A small image deblurring model, trained from scratch: norm batchnorm.
Rows from block 5, named by matrix and row number. Rows with one number belong to one channel. Each number is 500 + 25 x the weight over its row's rms, rounded and kept within 0 to 999. All counts start at 0. Numbers have three digits each. After the name is the row's rms in percent of the matrix's.
# convs0: first 3x3 conv (model.mid.0.convs.0.weight, 256x256x3x3), inputs 176-191, a 3x3 kernel for each
# convs1: second 3x3 conv (model.mid.0.convs.1.weight, 256x256x3x3, transposed), outputs 176-191, a 3x3 kernel for each
convs0.124 107:491508543512492522527518493524471509508510489489538519501511524508464496511537526468466496499471519490522495510505471515491523546504492460505540476480494533495460463539479516511483516546508465492511532499487494447512508512472502496472517500491488515501514476475498519499482504510485460498482494481473513496486478492509509512478459536492542497512461522506531478495504474550487494465467475459479512523522539551512508481497503498538420
convs0.125 104:507523490518504502527513514508500490505497516478506503477514474496502471466497502463485474494503534482505518504518478487474455516494502559490487526491451488468488511503489472549507498489472508532469518501484490499538505530507490460508512507510469518507497541502531486493517487475483493503489495497482448486491506509543491511473474486484542527497562502516509487479514532485516501493489460513420529533471485481496497479477521518551507
convs0.126 078:521542590532525542533471468500504522543497489499515556521488501534477504488501495518480467491577499458535477468491498491436462523504473480523474495504485502522467526496508490498497469507517517531495477452556536507511502516505515493543517489431514511515505544474482485524482468526532520530542527521493510537452516511472521538515513486505493468461492541417548507507561512525472523517501501528500508505528503499504505485488514513536485
convs0.127 105:471524505514519497508507494464500506511470518510480473483519485535445517484525494494535499478494536500485487432530494474485461486455483476476518481512456481499453498517524509476492470457507531498534450520497492526511504519500447503513495478497490526463516480543514510499481478456499471516540506521491477504510504502529493510540468511453511510499507472469518451500508482547551543490476487495508523470484529508428513520500521540508489
convs0.128 123:524498501510521463470506504496478501500478498495490513485513522490502516489481509525437550533490451519513551483520512520481538526508501470479522531472498489503469512491510508538551446472533483510503502485506517493502498514505500535497496467484478507495493466521493494447461478498529479492516431483516495511510492494509498515483507489577513450511511530488528482475490511509518514494553490531542481500491496483489510529473575471484519
convs0.129 110:499487501480502500515501496528499514469502484469511469508505494514516467514428526511493491473469535504456520472496489548480485497524475527520517467488523512510484446508535514509541497531494518493527458513556471489487492498528492483474506539543539520506469498521541483442531456509508494573516485489520460455498526505501520513541519500499540497503539514494509538477492479527531525496493565498440507506502507529509519483514450502538562
convs0.130 087:512482539508493498508492480531502506489552513542464470484512517482474526514523504489509507471498515543513471454520482575515505486476554478510477512556525463508499497503498520482482503487535472529490531537449466482511511527544455475504541487481494532533496536509525526527468489489475498476495518490494490515533462483507528448522511474481516495530502533550515459471516524485489542524487470510496531493478483500494478484515505475488477
convs0.131 107:515505481504484498497457510475492490503493519478516495482520485472468523499475523543502463490483524502476506500508482515519485528510476556460473514509465483538488511505538466515505502461528535518503479524455508516487491488462524524490525500508517491508472530488528529439502505517489506482516494508511502476487510528494484521495477557445517555437512508506489503521467509497492496523533451518496511469513480508517507532472499476522498
convs0.132 098:473489520505513524474459500503481494528515519503482517486522485462517487501488489498501480524484557494499518506515493462457485524525499531461487494464454470482487525543518466446527478476510511451476533498455463514533434445499490484462512525500510468512499474507498480516539486510489481506481497531509534502485486521524512488506528485464485464453536508525470481527477523539495525528515496514529483493504471479486473509494480491433492
convs0.133 103:525477494507532490517532475461517487478503473502493512511453523542495472491514495500505463482500458470532519489536514528509502534503514483490490495487494512461488547523532509475524504483497527467486496529519488477496508513500456503497485489492492477493517502484502465532510485515483462524555471480494498510507516498497505473521552477546514480513469536528492444507532495520506507547510505460490484503483468475502489482515547494517487
convs0.134 105:510473491529498518498527507495523489514515538503495507464465516478494465474536439483473493520494485472569506482526485508525481515496520472514553488498501508482493475508454459482504514464496477528508535500506487475472504477504512498509496520482510521519499484487482508506517502512485547449474514458513508520467502496478506503570519523523484495538484509487508498479500459497529516499524487520504478460534460522510503491501526473472513
convs0.135 107:497497504511509541514476538494508518513470518515490531531527528509513504498510467488529471514512499492447469519500501495470497503543508497520518483521489494490492535521525522494457486516524541530514482470513510460500479487500475526489524503505453489528504514521492451438513497450479484498496439516476534453481521518524499481477481488512551466537504503519540538527470498471531488511484499488473485478511524498481475491462505496492472
convs0.136 089:456546476475495506457511504530509466472488494480509511509507517476522537466493531488506493517473499509489531504535501526486488507542499482488515519451519493494493451500522488532485471511501491537491536521484505586508492515490480492510508500493495471517489504500488474513520475524501483484498515525487528465477506455524560468447503511523484519495482495531527431524470494485500490499488512537509466539513482522530477530512496476478511
convs0.137 074:521542532436505466506505525499503586537513492488502474478475479505482468468511507455474459464523439495493482487456485497557601477546513469496496526498513479512520523499509519497493498499497526506445504511553522523558480506440470560552562546494498480549429469503507540443516491512470461529496521496534521576516518579518550481495502488528510492514495507509520515504491461462469500484490530487467509494454519492491480506488515480496491
convs0.138 085:514498489466480470539492516570525527527508534509463504506508490499497498487503518463507501485518581542532517508511508483493501534496484519512495519452506499487512511494502543534506513500525518522496537482500520504488472546498487478477466489515491557531507495496488491541505504512520492512520505527535519532531471490544538510492472501497495460473488506501467494489444475515507476538514512490480518522473494501484494486497495483487485
convs0.139 099:480474510488497496545507542509473474486494485459506500537519545495478504553487495469514494540464482496497482529525452510433474500523483503435512505511532528488504477514500527516492485489503507483512501524470483486483434477535469478461473485527498516511490509511509495563482471541468509500468512485511461533499508470483543507496515489477512468509493503561489499447509505486513495529452503530486528554484498492483523497455506503497519
convs0.140 113:529511485486500509482504461533524489519493499501495501468508510531444536499480498525533487483495481495497510475455525484514516482475505476522522520479524487528529510475489429531446488485504505506543496492515478487454483457500485513497520488464475512486469466500502470524492474529478529452482535530515503440491515512508468485514498496585463531476515507490528533471467497493518499499527460535527481484475477495526505460471496507474529
convs0.141 100:468504478480518506485472525526493507493514503491503509477557570466526508514506543456499478501478512486527502506494472444476459539487507501484533497539538526486555505525460503514494524465493481506488493487525513522526496508472475493518521490492501477485532488479505456523495547505492499530506450506471511507519505505487517466485522486466540477520503456486492509483508543495483510509486508468491506500516485487516531506499498514488475
convs0.142 114:495478484506525485469503496501498486531466485492475516530508457519495457460522503521497483468531501474483495483483493528512509516505513509544484554531460540491484469515507498502483474494482491494522505536475483585483547490508549519499496489485488459497450469514470526464495486462472468495469472469516475500508513512504501492543484500512523472489518493534491482501517473495479509514489533502475566510492503441512487474449501453460506
convs0.143 097:486520518526506511435407489477503519574488538538493509487487490551499470540510490487484511517500527482531498475512499468476487522438443493507503523527472489523497510471508499519490512496471496475507490510497553476522490516501544498513460443491470493510518503497445478490519506492479503471536523473443499495486515469543478548509499496529508491527523540474491480554403532503531553514494517497526519486520484530511474502531506492527520
convs0.144 107:478500491496526500492466497513512505495490522515536493548521490514527500501559443504470483452489567487471527511500471476499469509508504530477536489475492496479475510487481517494488496482465505484479529478485502468509503514468497508459467486537507500439476481550469476505533490482492540474471521497477496499492551524501514496508532462543468538533491469502502520490498518498495513493483486521475510500487520487496494483519507499478485
convs0.145 094:515482504482513497506498491543511503485506488462501548497521515508511496509513520499550521459475497473470512499488488539469475460460525526496494554528488508484483502479486483479501448496506502520494471518495540442505512524513518493501487507474511463533482488545480466546478518490507499565485489488554526535537517510526512537499497493491519502555471512481497492487459507490500498526479514525459507485490482493499510461489509502505478
convs0.146 108:492481527469473509524526505530506467498521499496476497496460516488520504505494485488543487518542471485502462496499502491465510496500468445525517524499505543476519513504466500515464511499543505499486503486482549464517482481548505517524477494496512494436504486493472530507496530518492500477461492515496485509499493493513490488486552442505509459475506525508477481480502490521543496492455483560524501532541515508476519512506484511487488
convs0.147 110:487536475528509517482492539497536479490518489522520521510502500548524519478573494473496485512484488525503483487486499477529496479513515505446511496435510490534513534537494486454519499498503524506571475504535481464494493453507499521486497473487507435525491465553485490513495540500505489501531492459505517492524462487490519545491531512482521494514525514515498476501488471474462520536426481474514494526520494463506502495501516509506444
convs0.148 108:495526489476483523477502517505532491553496500512508496486500506538506499504511508491469466495468519490526545487467481501472506460505521507436509471509500555505535518494523493497499541547552530448484543484499472509491502469485535514499461522549530472508546479475475546427512493526507498486479533512491504500509500530516481530524535467479481473536516558514500466514526453514473473478487497500477517526520507495522439451454513531465470
convs0.149 117:516508528481504504485489500501496534482490512494510509507470504471484505475504480476542502493503517468481538523492490497494502460481531499495524484433536543476514515522475506492491485460487468484516500508501470501515506502502483519514518532472490534499515476518492467519487496531555527503534486522492492480486485478508486498487509519522554482487471524525494522517537482519498508508479510473513528501575450543486528526476542482495521
convs0.150 109:506461503531487488516505514539491492480488505487481511512524527500532484509512503516470501518488477546483478489451491500507504505487499476552459499461493483490492507492496530518505526454482514544521496493513465444470490506536507512485504479495490530520489462517479514476522501459491502545503466479495499489497508487506520520503496503453470560499509536536523511475491518510471515509470480543528464474511483492491485483501509475479501
convs0.151 091:514499486480480496546525481537503548463514502519509561475525510496510487524506490506497521499478502546525478552569526487461484436497534484500467516481512464506496494496503468493535465545496512477468482516444460499463478563506491486514544516513451540485480548465467496529512494541515523537509480495534504530496492440526471526497505486489487483553483540475535498502523498486512523500471482495514494532489506504507484482491475490534498
convs0.152 114:502521460477487488533501489500521492459506475528474472475514488539511501492495532515525514489475508528466513484501479514528509517506547509524476478523523481518477511454463510481517481469516502490464499454556501509464491496506492539510508479491485504452516499521441539476465501508493494461472510561499529530513484502479511507499507504508478564509523484495497489545502513483493512505443491460502482519471498489486486458508537509446459
convs0.153 095:480489538469478483477508492497536480534490492515491523486486503512525497501481480543486449506514446500545517514532533509522508535468510506467581528492549514513501495508512525525527484514533532500476510481522516528504536538517479498490490467532551520509539473514493510544489484496523481486490453468506472483481468526470478530519515491448548506494516463503503482507510473522522497526514475527508489498525539467496519490493507455504488
convs0.154 091:495538492482467522523497483504446494489503526506510487500505485490480495501479501506501522492527534485464491566577456540507519500540479514509513454481525492529502475509492525497501498494523512542493472549489475473462499504494522515500515550546507489506467517556491514452499482520536494489475470496458519514462526485493559467501528512474494491500509511478518488470467497496505477483508501474458492475532508543518480543470488460492505
convs0.155 105:484522493519487499498466519486465502497499486494558518499497485530469491497462491495570487507529508504483454481484498506520549490466487462579452507544493472501496512499536485527502468500463470508505499497471541502483495511477500479498547462483487516495467542526494494494527497487496508486533524506494479476467523484481501467506527515537492542447463512433499525486507492464525486502522507493519487503524475501491465475558478484572494
convs0.156 102:544475493461511475473478517489483487486519482484498504494495496488520445453521501475499431529504533484499478470491508510474479525503477538495531511505513526490428524467498514522502535480492502506511519535502486462518502511478475509464545520514509477527511448509518520537503492521512477513489438539514473512483522501455447482499457496500481490518503488528498478483498528495480522484498495544474490466468498541436526474526547518488457
convs0.157 088:460525441442517546482475503508473489551512487471495499535508484460520527512496518497538498457502530485484493508515453476473476525467566507474509545514460535497507495526532508502478538499509492503526525486472510524508515508473524492503487467520437481514521509517519487545507520491488494446521465507480523460519489516523552471495513461490501502492534497476518497499494499556502492525512500518519506513526503532509490485515507481491501
convs0.158 103:505497491493473465497481471499495510498502475466504491486479512519479469536495479468489525529464459501526522510557517461521469490498491462528474536499483522480505518530503529518514451489494501558515504489482508495498552519544490530499495484515459504506512510481497528536516466468479486508467541548482508475502503474503502495498520488483464481481484541485494523508517530507493495491479476429545526507507509508559468485579459499484509
convs0.159 095:503485480494484469512519493553513540551528490544461535516513547511474515526532500514462532501456522527494509495494480552475479544470455473539469494499489463541469461528489552514523533511542489500507507547469494544481475495502507482505513466494500493533493517461442514493489473497512508485499497501517504508528484499523565513502510542524512518518486548520474484468518456484499492510530492496508496499522483476531505523467480483487511
convs0.160 107:524479479509509501487523486527503533486490492497500513492489472489502516519471454498530515503541494483531499531467449510525465468530517532500462495513450544518476499525474546510485500488476520546474490519488485522451495539508482473585481509514536506419533502511544508481497499507508499475506494544515513494474544500526521506498479527521470527469501459543525489503496533500501508505532434505493471499477509488475473513474460498526513
convs0.161 098:509450509486517459479507466495556475497557518497430467511491465492490510508514526485514467497469510524469542505489498477511517552466480511479536497520503494497509540502491513477506488494512537486506471484501505546483470502517533481485414512475503510495529507456486503472525471495487503508505480542492514509520481516498520454467500508502546513512510514483475533516491451457544483485511488494476495535509473508511480515497499476501514
convs0.162 105:512499476497480501487518503504505475508505510503493482504456531548481475539502489475482494526528495492483550519510514498509502505499477453469567443549529504525438466530485507507506482495505450495486545507470430474513523489467508467554487491489472497484502506515495519471520549542505500456515534474487498469484506537507459495502464491479483471489479490476497499469486497512494487473505524510462565481541472531532500491467492498506495
convs0.163 104:498520522518486504485519502506491469489480500497491516514524467533489510512510512451522523468502515514480439491476488498538537497510500521457466512477445491474495505477427511467475499525480547470474522476519490495495479492488503504531517505499517497555488514521508517478469532482475477497515479502496492489479500492492508499525514488534548462508518488485466518509481490502493487534519530514462493535495530493518450522540480527539521
convs0.164 111:512500479512479518514486537550530498541471501509471517465510484501442535479496505503443528535506487492468506509493510530506463505470479470498525488473535498465513489493505506519458531480474447492529514488501545525531511501499480515485502484508523484485493487485553465478473481516481533471488481508512483492497499487506492501529550485454530510546483502495510478488498483492492519522494522545512443498511436496477580460496557487487467
convs0.165 099:469510475517525520499464515498509509521529511516503506520480504498515518470480520465492522497505503475480497515503475508487488516508442515483530502481523527548494508489504500464476490549512550476489468503541496491500522507511477457491492466508509460517456512493497488478498499525507512468530524490507447505510474470482509524485522506512491534451556482460498490527516472533524515465503515525520460468443523514527491511497473517490492
convs0.166 074:474468518516510488514496512480474498499531488503465518482503520497464488498489500485465508529446500553520521510524584490459549513483535501495499486489458491499493520533488452521541470500523463494510489537441505487505546527527507549519499508516523472511482490520464532499497514483483516501522512498502476493516543520525546488459483471484485454496480483509511497504450500465496464486497541482475507501477487482508492499507516489523538
convs0.167 069:459451474552502564486550544479475464518522491569481522522493491514531522497497540513507535486520537487524477452486469451507487493474456477475490480516534499512482536510493506507525497507465504516485496517510565519532515503533532506485499494532512497487490496524505502546495477506478510494507474453462458478561517511527478508456481520527520537519482492525481520487515507468542481520494483489502533476525515515498492511523504506504488
convs0.168 109:495493488522499513517502502518483516488499526490481494477500501468478498480481485505546512491471543506460487476454518526449507516513503500502505443519524463495460501494468496487513527519468503472478528512475511547507514509454487535493479506548457517554504503526470518481536517511523516524488496522500498551513499481502502532495461486525464519506459516494453502508486508475480511489482529530469478509505494496461565513489491464512505
convs0.169 113:516479500510497513519502494505507492512493486521518486486470521485506534474495524488505474524517493489466447453506476502495522492488514513487463546507505472527556535516492510445510510507468507497500511524491520506560497536499484486530499483497492516518457486482475482491536482508528462490496493529517516496506473503490504472505474499585555474515473511498523534504469507486494521505488472464508537480512486461463522465467528467497532
convs0.170 110:476529506510511506507508491482515538503521516497520502486522504480500483488450499489533462519491520487503505501519511493534491512483487483517507503522485504511478511439492467496504488527505485505531508501508457494507486499528540487488513495470495469504536523494502476458516504488500470533554557523535496493483489486506493518503466496502490473472514503487478496488530524503491467496477489506500488544511484511472492508509555502526525
convs1.124 107:488486511509514480493506501510445489475497483493528498493552485462490508528505499491489555486487510524491488509474469501482525483507480477524530552505520494490569515466502515490491510482504512508509546478533554516534451500498499511492538500494485529487547514525478500525519500511468496524527496498520467508469498501506517485488540469555441504472495483517480487496475493467468518514545442482479490494521542500514497491533475492501458
convs1.125 102:481508499466513479518495500506499484506496491502504486482540545541518520505496514523492511473512512484484509490513497506479492482529518489530546534500531514488487514503494481498502507504486473482513501538568457458467484511502513501475523476488538505494480466530505479535463544527433504547501441497510464513486508491512476510551444454489494464516505479503470490475489491499470483504531544475542520544462505488494518507506511495489522
convs1.126 080:544502488479479496496505505488515521516518540498520526497449524490550519535505462515504503511498507503514520496544566503480533483520523517527482498502502517474509507532470602486470437509495483531503467474513495502553496489501478528432498527552480496491517507469476534506479500478474481501519484521523505488486487507480523483488512547512480436478518499523534516515513519505511476503487523483483523484500492505538552530507464496512521
convs1.127 099:509526507496484489500477502495553500497515524480509523485507494485514500522490514521502461500523456495492521512485506484465486508494515519502522515487523508528485527501475504520501449485527484485510486517500563499473490484475493462485489486479491529501462516481507477483500447522483516515510498566524495493498498491510469485531550497528458483508491447483480468557510538502496512478512524474448492533519523512481504512523503507526468
convs1.128 112:529486492511507479526517532507497487550463540504527461485447525489477526498494479500542479434498464506497482510505477463543490483499470477528477427532447492493539493495512490496501503490467478490476506458504523502480515519515537472489494492527505510478505487478514470481537512472494547528491529522480485495522482533496487510518487516479509505488505478540497506549478506519504507513484501528505453551496527526491517525507486469503488
convs1.129 104:490496493494547466492485494460522508494505466494509481531518480537507494500512485508513510503501466531518510498506514510517494520517525543442515465459495502488487494459456515452458486517513563525493454508505489485466498446497475490471507506524514518492483535479545506498529524526469537544461475500522515497501531523480495509479507518495500564478538429522455466511491507483508494510488536539530468505514545461524513511505485502523463
convs1.130 098:492507513506515498490490508487515460486511498506536532550512475534494530523517475511489484462486499501499497489513485516517488459485519469535507472491528526497501414465485609513511521544461516556524549472460499501503583514487415506572498491516484498477490494497498527487499490534509480499513508518509497494514533530488515501475504513523495495474494517492469501536506507533507502497520488489513515493481468506487512495490519509509513
convs1.131 110:507506482500523508493474492538495495508496499486505439482503489510481506530461515520514484472504493528474500486493517496478500489531487456533472475498475479549467489539478490478497486529478503497520465484549453505487452515482506542508494494482505518507474502526487500499501502479527483495531472518514483512480511507539439506508512491477454501500482513473513495487521470495516498448482518520530503514460547483453534493513498490529479
convs1.132 091:516471511516495472510464516514508483557541515505513480530482487532520549484469496489490495484524503541499529500505499492510495497482471526515554461493505523510497529543488450519503450469491459477566520459516529544481508499480535499509507501499482489518547501438501526514481479452483510455485507483468488493496479455514497516501484473554457528499476481526465440514489497463499493540494528532526541454488510513498541504511487517509508
convs1.133 101:504498482507510494510527467470528450508509519485502522484508488471471505536499491494484522504508465488498476480501510477492487495509523501494515480549533505484520441509531495535481520502453479538498473484479498524474501510476508472541466458499508557530534488499537492507472507479494461500471548490492497532511485511496528482484505537430524518485522484501487497508492492516481503499517478515475542512490462504499480533478484491510513
convs1.134 110:521501492505501452475540498506511480498509499531460481517446521505482530495505505470510494488490481474521503486530500487502505517484459491525443494528525458524554501508488501510515483503500503529517474514495488499531512483517517509517473523511565536500474501503525505494484517493499515487509491441494497526501500534509475514538492437506529429545507506479479519490492456475505529513473498514515452516521521514505483504477493509493507
convs1.135 100:516522540442447486524519492531508495490455483517511498535498519474485474479487509488466436524550527505482485483461510499518500520485432487558502509500538494516509530511481517471477463493556447493493486505499455436477455522488471476489535498481542501496455474477509517517522481499526551493470498480533510501477472506501470478502463445513503541500540512522490489486537518445492492511498511502499470561554503478485505528502513497482509
convs1.136 102:470482512475510521485486499459497506502489547493496470481511515490479535503481509486524516489526508520523484519489515520502485510487492503464478520463478504495485510526445515488558429503624486497491499517506492524487474550545512514504522510484521522486526479504491514531503523504509515471506474513503463489515490526514516486512508466497510531509497518498468525518489489513517489526500480496514505507502469499550502527457456521472498
convs1.137 075:510496490521487510520509509516482520553496504550485477485519515490443467528490485510493534498536514498507536468442513500506483481558503480497491499508524510518511509535509556507446473481498515516507488484511510515501530530498516514509537498523496488523492524514471484489538521487498519499523519510485499489509504507511479524471496504492500517509500516488510514513520546476490453479502465495488494456537515515486495502529492505493507
convs1.138 087:531508512507509471520516505491503511458492482489470500473478475464477514477503514519489501525501521474502494479519480482504474479500507491483519526526525470519498438470479492533485530507435552503518514565499480486539512483493453494537434487541476523509516496475502505507486493518486495506522459500460452492456506498521507510510475517486463496453507470509522450498482493515499523493529518495547505545500522489510533506477487492476490
convs1.139 101:481513494496516516521557488482555484509518514488529462509448501506475513472521496461530493569498477493499528519506508476500479501491507534463510501504490480509517508504508495527526519487429519497479556511501485464535514467495536484496487553510500491488483509551501541504540541515499505524485456522500475525495486530459492533498500491499504512484480451509526518514480527497495478478481518500501454483510518476497480474505523483508514
convs1.140 106:503519483459525448497470472506478532456487504470528478495499505544512485479526523526513475443482536557513499494525515514506472478514504541523494456510561493522481513504484499468528505495492500515542538493485524479513509497494531535476529504519472499476502508469556501493465486469532491541492540506502487506476513476464467461497493524504436497486505519526489476522484502477458526493510515524488459525463477510498514515467491512459505
convs1.141 097:500482500508508516563492484509490497499499476479526530497512482530515518508498527520473517531495504504521483503520481497493490493529505522535481495490444481504482486526494490493510512526527447537462475537486529470529500491526510513516540512468468534501527488489546499471544516468491470485490482451509505517509476514472514567513499521524507533449498451465511482489472497503475503494517527499512530499493476505526492520485509498498485
convs1.142 106:492484515522464514503473526503486511486474511509454528489487511507524489510479506495489526508500497485490534503514484513479495494493502478511500521510464499508510487492507505501506524507496495460519473533507460494490499512492504507496507537493477514520462497510444524543544479494516511489513529490516492508494515520518458503543482455493535457542537477522524480497530484504542479486542530501478541524504519505533502474473552493507546
convs1.143 110:492476507458494504535501511499473481475511507487504512499513448517494501468495511478472463491493479500508501504487494482503520531523511506530500502475476502493487566555504543503436447494507468511496519467524473466489448547585507489461518491484470482484513494496484487505476481503515505499515475497520490489476488524498526502479536502511525510504498490519539475527538466509480498516496499487479509483508475501488549512494508493501467
convs1.144 106:490515475490515473505503494524507486469548498492513458490491520504467503493486490474476489461521483474471514480483507495530538505510514522492497511493473485488498491496482485479503487522500500498519486517465522468454484506498517487490489504506494516526474475497486457534475496475534517497510493480471486505472479508503499518549523447446470414458498516531475537506487506474481501471451531450523489513485509509499421509495484470490517
convs1.145 096:505485498483473480482476474519496502489502515502499509465495490517507502489501553516534511469520498475500474503501491486503513477497504505540516497533494517541467459518530552510475460500463476520490447494486500523515572496483483458488494490548498502496484498526477499519529507514445502505502502484496486471511532510497471500507504494455497515516508469489460500491506507554510519524498489498518503537495520479473483498544546495473533
convs1.146 106:497501500517504505507508503517519485485499492535478464520492493514495509503548441460501496508499469499489545489496507504478503521491491459537489506516482516460563506495488512500543469481533497491502490525483507496512504489488504499513489540504478441510495457504526462499521525525520500522540505485507477484494498518502487493478484514565473493528534533514514481507533488509526520508498476492451519505489498505485506475510493512511485
convs1.147 111:484510505497495492505485506494559496487527506495473511480466491502500498517523496475522529487525503533481506512466514483466515499510499541383510528496505521484467463512508466498523478493495514453517524507486490486487472501467516510481493494503552482507493517484496514489508483518478501484506487476472512499489521490491464487504517510534480504489501514486517516514468472491527499525454499501513499523526495525470483512483505471527538
convs1.148 106:491496477503523506521469455486493445484518550504474512504479534526506504491522502511513537473500478501534481468462497489489506507464476506508478506514524499510478534534452532495511479462505498459542509483447487598480448480534461519519482483486475488485516517500505472519475466495506509507507507488493510505538518523507493505480520507496513462494396479489471512499530497534516487508413444513547521503501526477500464487518522503438523
convs1.149 107:514500485495513476480519485511508430498545532490498501523497505514534533523522511488480495503479479478503475514489479504518505466480519480507462542492486497511514500519523490474496492482498500496468516474474478484479509493523533463503524510484499483482530465499469534498473532499502494495499489512485506493556509514492516490487517489509462479525526503507491512509509493500456528547508522420506509515498489501505495506497494480491501
convs1.150 111:515498532480512516534523496495448510501490522507495493483495499504496498502491487548444478502504468450477520490517497510479514472489466505549525461490538510486498514505504500484481490481503497540530490525508480483518516509488477498493508494530497510551487534482507529531464481501485486496498504535497476501515535490510513544454546527485508557529472458485484479534479547483459490475535494523501464507483503512523515529472514515505494
convs1.151 091:534491499511522510499530512503509487475447479493473454494502462528526502523530552509513519471506499466505510494522518477514531510468473514525517498504507512489498486454542487488487451452506494508519522489487497510467566488413476490516504496537485507489529498532460524519479519494509511479492492514511487529506487516521533484481455517516494494489504492495496499521483501511535530491507510492490486497520464508481520513519515509486509
convs1.152 112:463533481483515485519499478525498484499517486490504500469510513480499474485484509529489501528491506476497495507522466482499507500503459501464498452476519509477484501511537482488469507468507490525520521531484479523522511464515513509483534471514483517523502513471502536530464522493519485527482497546478498547473506457476459533534518477433449443534478529529497463522467472495519497476527514520542490484515473534512517500514440546498470
convs1.153 099:491494531530494509524512525509525528507489535497492538501504510479517513484525505497523489478488494501513486503503491493511506484494478487510529507492498433489484502485472523477474493498502489552479489545492513564507481497522501491521512487519478520490491510522527515465543501495510534504555541474522468518484444459475474482475501507454496576432537499487472504497471506467470494527525536506519518537506472512509523512525485526485504
convs1.154 087:494469559469485486510490523509498529493508528515527485482519477501492505490498527494495522507492500490499506498503510490531524525489508501541549480526504521482487489516484511517457515508553525497484505491528512541451490535504493488473501465496516493526499524486464500522532483501497504464497497471525490515505473496487483550485519493522501529513478516523503517519531472499483510524477523529493468519520501500508546482481492507440461
convs1.155 103:504516497501502497520529496480492481521520483478526457506502486482536518492477502547464532495490500495535462466487517498482503506520486486540493514491509480498521511498510458482518472529466483496513479534541531499568515508491453491480482471481480507524516528511546493483438496441583485524535499497496503487517500496526491501484529524503474473492542500483505467522505493476495510502527462521466436555487480488487498514482528529530497
convs1.156 098:491481495512507514496465504492534533473476511494493527494504523516460484501513464458482497470493443504500497522478481478501481496484519520498471519514511487531533456475522496485484512547486498512533562490509482477493506473482527517494511519537523471496496533481494491492482509498485498457501483508525541510487496475499506506496502514524484514457539472511486483508501506498467491556490482520534487488464488499516502494478486512517483
convs1.157 090:497509496464504501503488512474508470481488510491523496451517462471514552515538517516493485490469487500516496495504478488524478507490490489485486508486481532507509468507455435507567519517506490476509520533456494520527455516563460434524516486458494495491498502498497494511491531486491483464506469503504489505536529512515488505508499534505469446485499488500499495533515519522506524507517488505485532549485496506500544521436501502486453
convs1.158 098:533525509506482451499483483505498523488536498495514473525490509491495493498512505457520468490490491470489522485479496523502516487493513492513498491494506487472531456489529512468501482476507507519527494523468494510533483486479499469493506506529491520500503500468472462521528513475502505499522482508483503513493489490506484515507544500489549485456486528508517512496488507489489517487512473481498530533486502505526484478497496519509509
convs1.159 096:501501495539523500517497489470493480507472514487465453503485486508486497484488513479513485469506483477516496464524526551498506474491490486518484477471512489519479463474488471456415549525551448502510515474456488494463484510457444513492407502518503494546507522522500545498506525477506508466530464545482495510511499500513531483501555491516522478510475490469496488484510482506540487529486467512475539488485451516525509525479486518483496
convs1.160 092:479508478488526515478500488511502455514516491488491510505496466453470467511506495500485548486510491484460503479488495514483521483528458496470480508465527541519508498510509512532456500488458490513539515504527527523529505535496487506470486499521478489499475501507499501480480503500501484493497482518489479480524469488472474544532504490453472491526479517489498480490498490471442476480505506534528538529490512484490500515500521515523473
convs1.161 104:503526497487519511518507529477531481532459506503483510466485519485489527546508479512497502495506489505493517505486515480520467526486513499472510491507508491511497430487622465582545519482464524471490464513510489505462497450456498520481502514521505495534491518498483476508492513482488500527489532465488505529494521469496481531496534527525467487535502501490472523494523536484517502495466488494516512497520493503478484504494537509506501
convs1.162 103:503512490490507527511490512499511481465506532536451550511500528491471509503519509456463484538510502512477541492489496478499515472498499541506489514526508455545482493496502508520494494485510540520527558493468455516497484508548513529490486510479505467476471514481509507467477516501487473489480503502503507507508492501543489484493533504492437439502529511510538496481486481470516512544512490496487447482486535515516488488509525544485516
convs1.163 108:492481506509513490497496528515503484526510506518523497516479495468519509529504503514471529505446474472501482508480515517480512504512507453519503510519460487491497481501513538478485502483493474488500508528510517495495505510505477499486508452461504496522508514508504506494517504502530511483492517535487516526484504526511477465484452514525473487483498451484483496521458492499479508483497474544501468482462516538503524545522491536500482
convs1.164 106:502535493506506483505516458474517485516561490531530486472473540498517498509491501504502520515507502486521484491489482460495457463510467457502465516451514488520494486518500504521518512521495494470489512543471514495523507471522508509542503494486533499509502509496462458468471507484470472543497528524497461497529472508518508513552524498475466598555462503517527506538534514518564529534483511527499507501510467501489502499510497495514500
convs1.165 095:538493508492512481491494507489498497481517514502515458482496487512489462523478520498494514506427514491483500516501503481479474472473473543475486547489508533513511495493518456490523537526549480499534492498489492532501561507490504524536482554565513484523518473503498491498486525489491455513507459484489470495519522503508484448487484508503524516489472532473484521489515484495512521513485532476495491521494508500482495509490467485509508
convs1.166 075:513510526508543478483477496528526535526494504457453541493504519516510534502479536471526492520519502520536524490544534495516540530506511491495475488492469505489465506505519586485414546584496541547529558524509533508529533464524449515497501487533506503491482486498484484472524485519483472491534495480486499513525508504503485513480499499502517479499501504518522495495516492509468484475477475499500502488517505516483549472518537488459495
convs1.167 079:509511521467520555506472447503456453501470469499512562505508529521498546500547526493507484526498511496498511469497478487500456502500489471471476447459465531533532534445465513541545576455423529505546452463521512465512509475501457496506475508473466479493476517521524493505492491499489509487479528525506522492497448484480485520502489497500459467476480488509506511490514455513518469481514522482469507508489526518499443499516514542512489
convs1.168 108:520518525514510522528488531503526559490533549497487523515493481511510496470496508510508488499507473502473475486446473463493506491516484514504474483481504495516486487469504531560480546467494477488493478507474467512516500502512467514493529482473483502496493512467498497459496503540494488518524481498517471494492473503502478508521501485495519468488472516496521508499474511535545496477502503460496497511513505473484523446542492469489527
convs1.169 109:503507521503487516509464504486497499491492527472447524493498477500521493521522478547493454479526521522512513491508490514482483496486506482458506477516491518499475506498496488518489495489495447489503482474516549522506514524510520478495499511492497505498549535504506519463508510512520530461491534502496483491482495531467497508508505563494513474476475523495482516489514478508495509501548480513495502525500509471571482477503515473504524
convs1.170 103:501457456512488531530474521496526553510494539448513497502503517500506487494474482462484456483472484501489496522479529515518514498501489542507491496517515539520505511507491477516527515502474503487519489503515515484503523482470536500504486491549539481483477465467514526506487531499507548491509476480495494514498536529504503461524498499476504494506535493500528496457460513540520533497499479540530520460515532531492526512486501517488493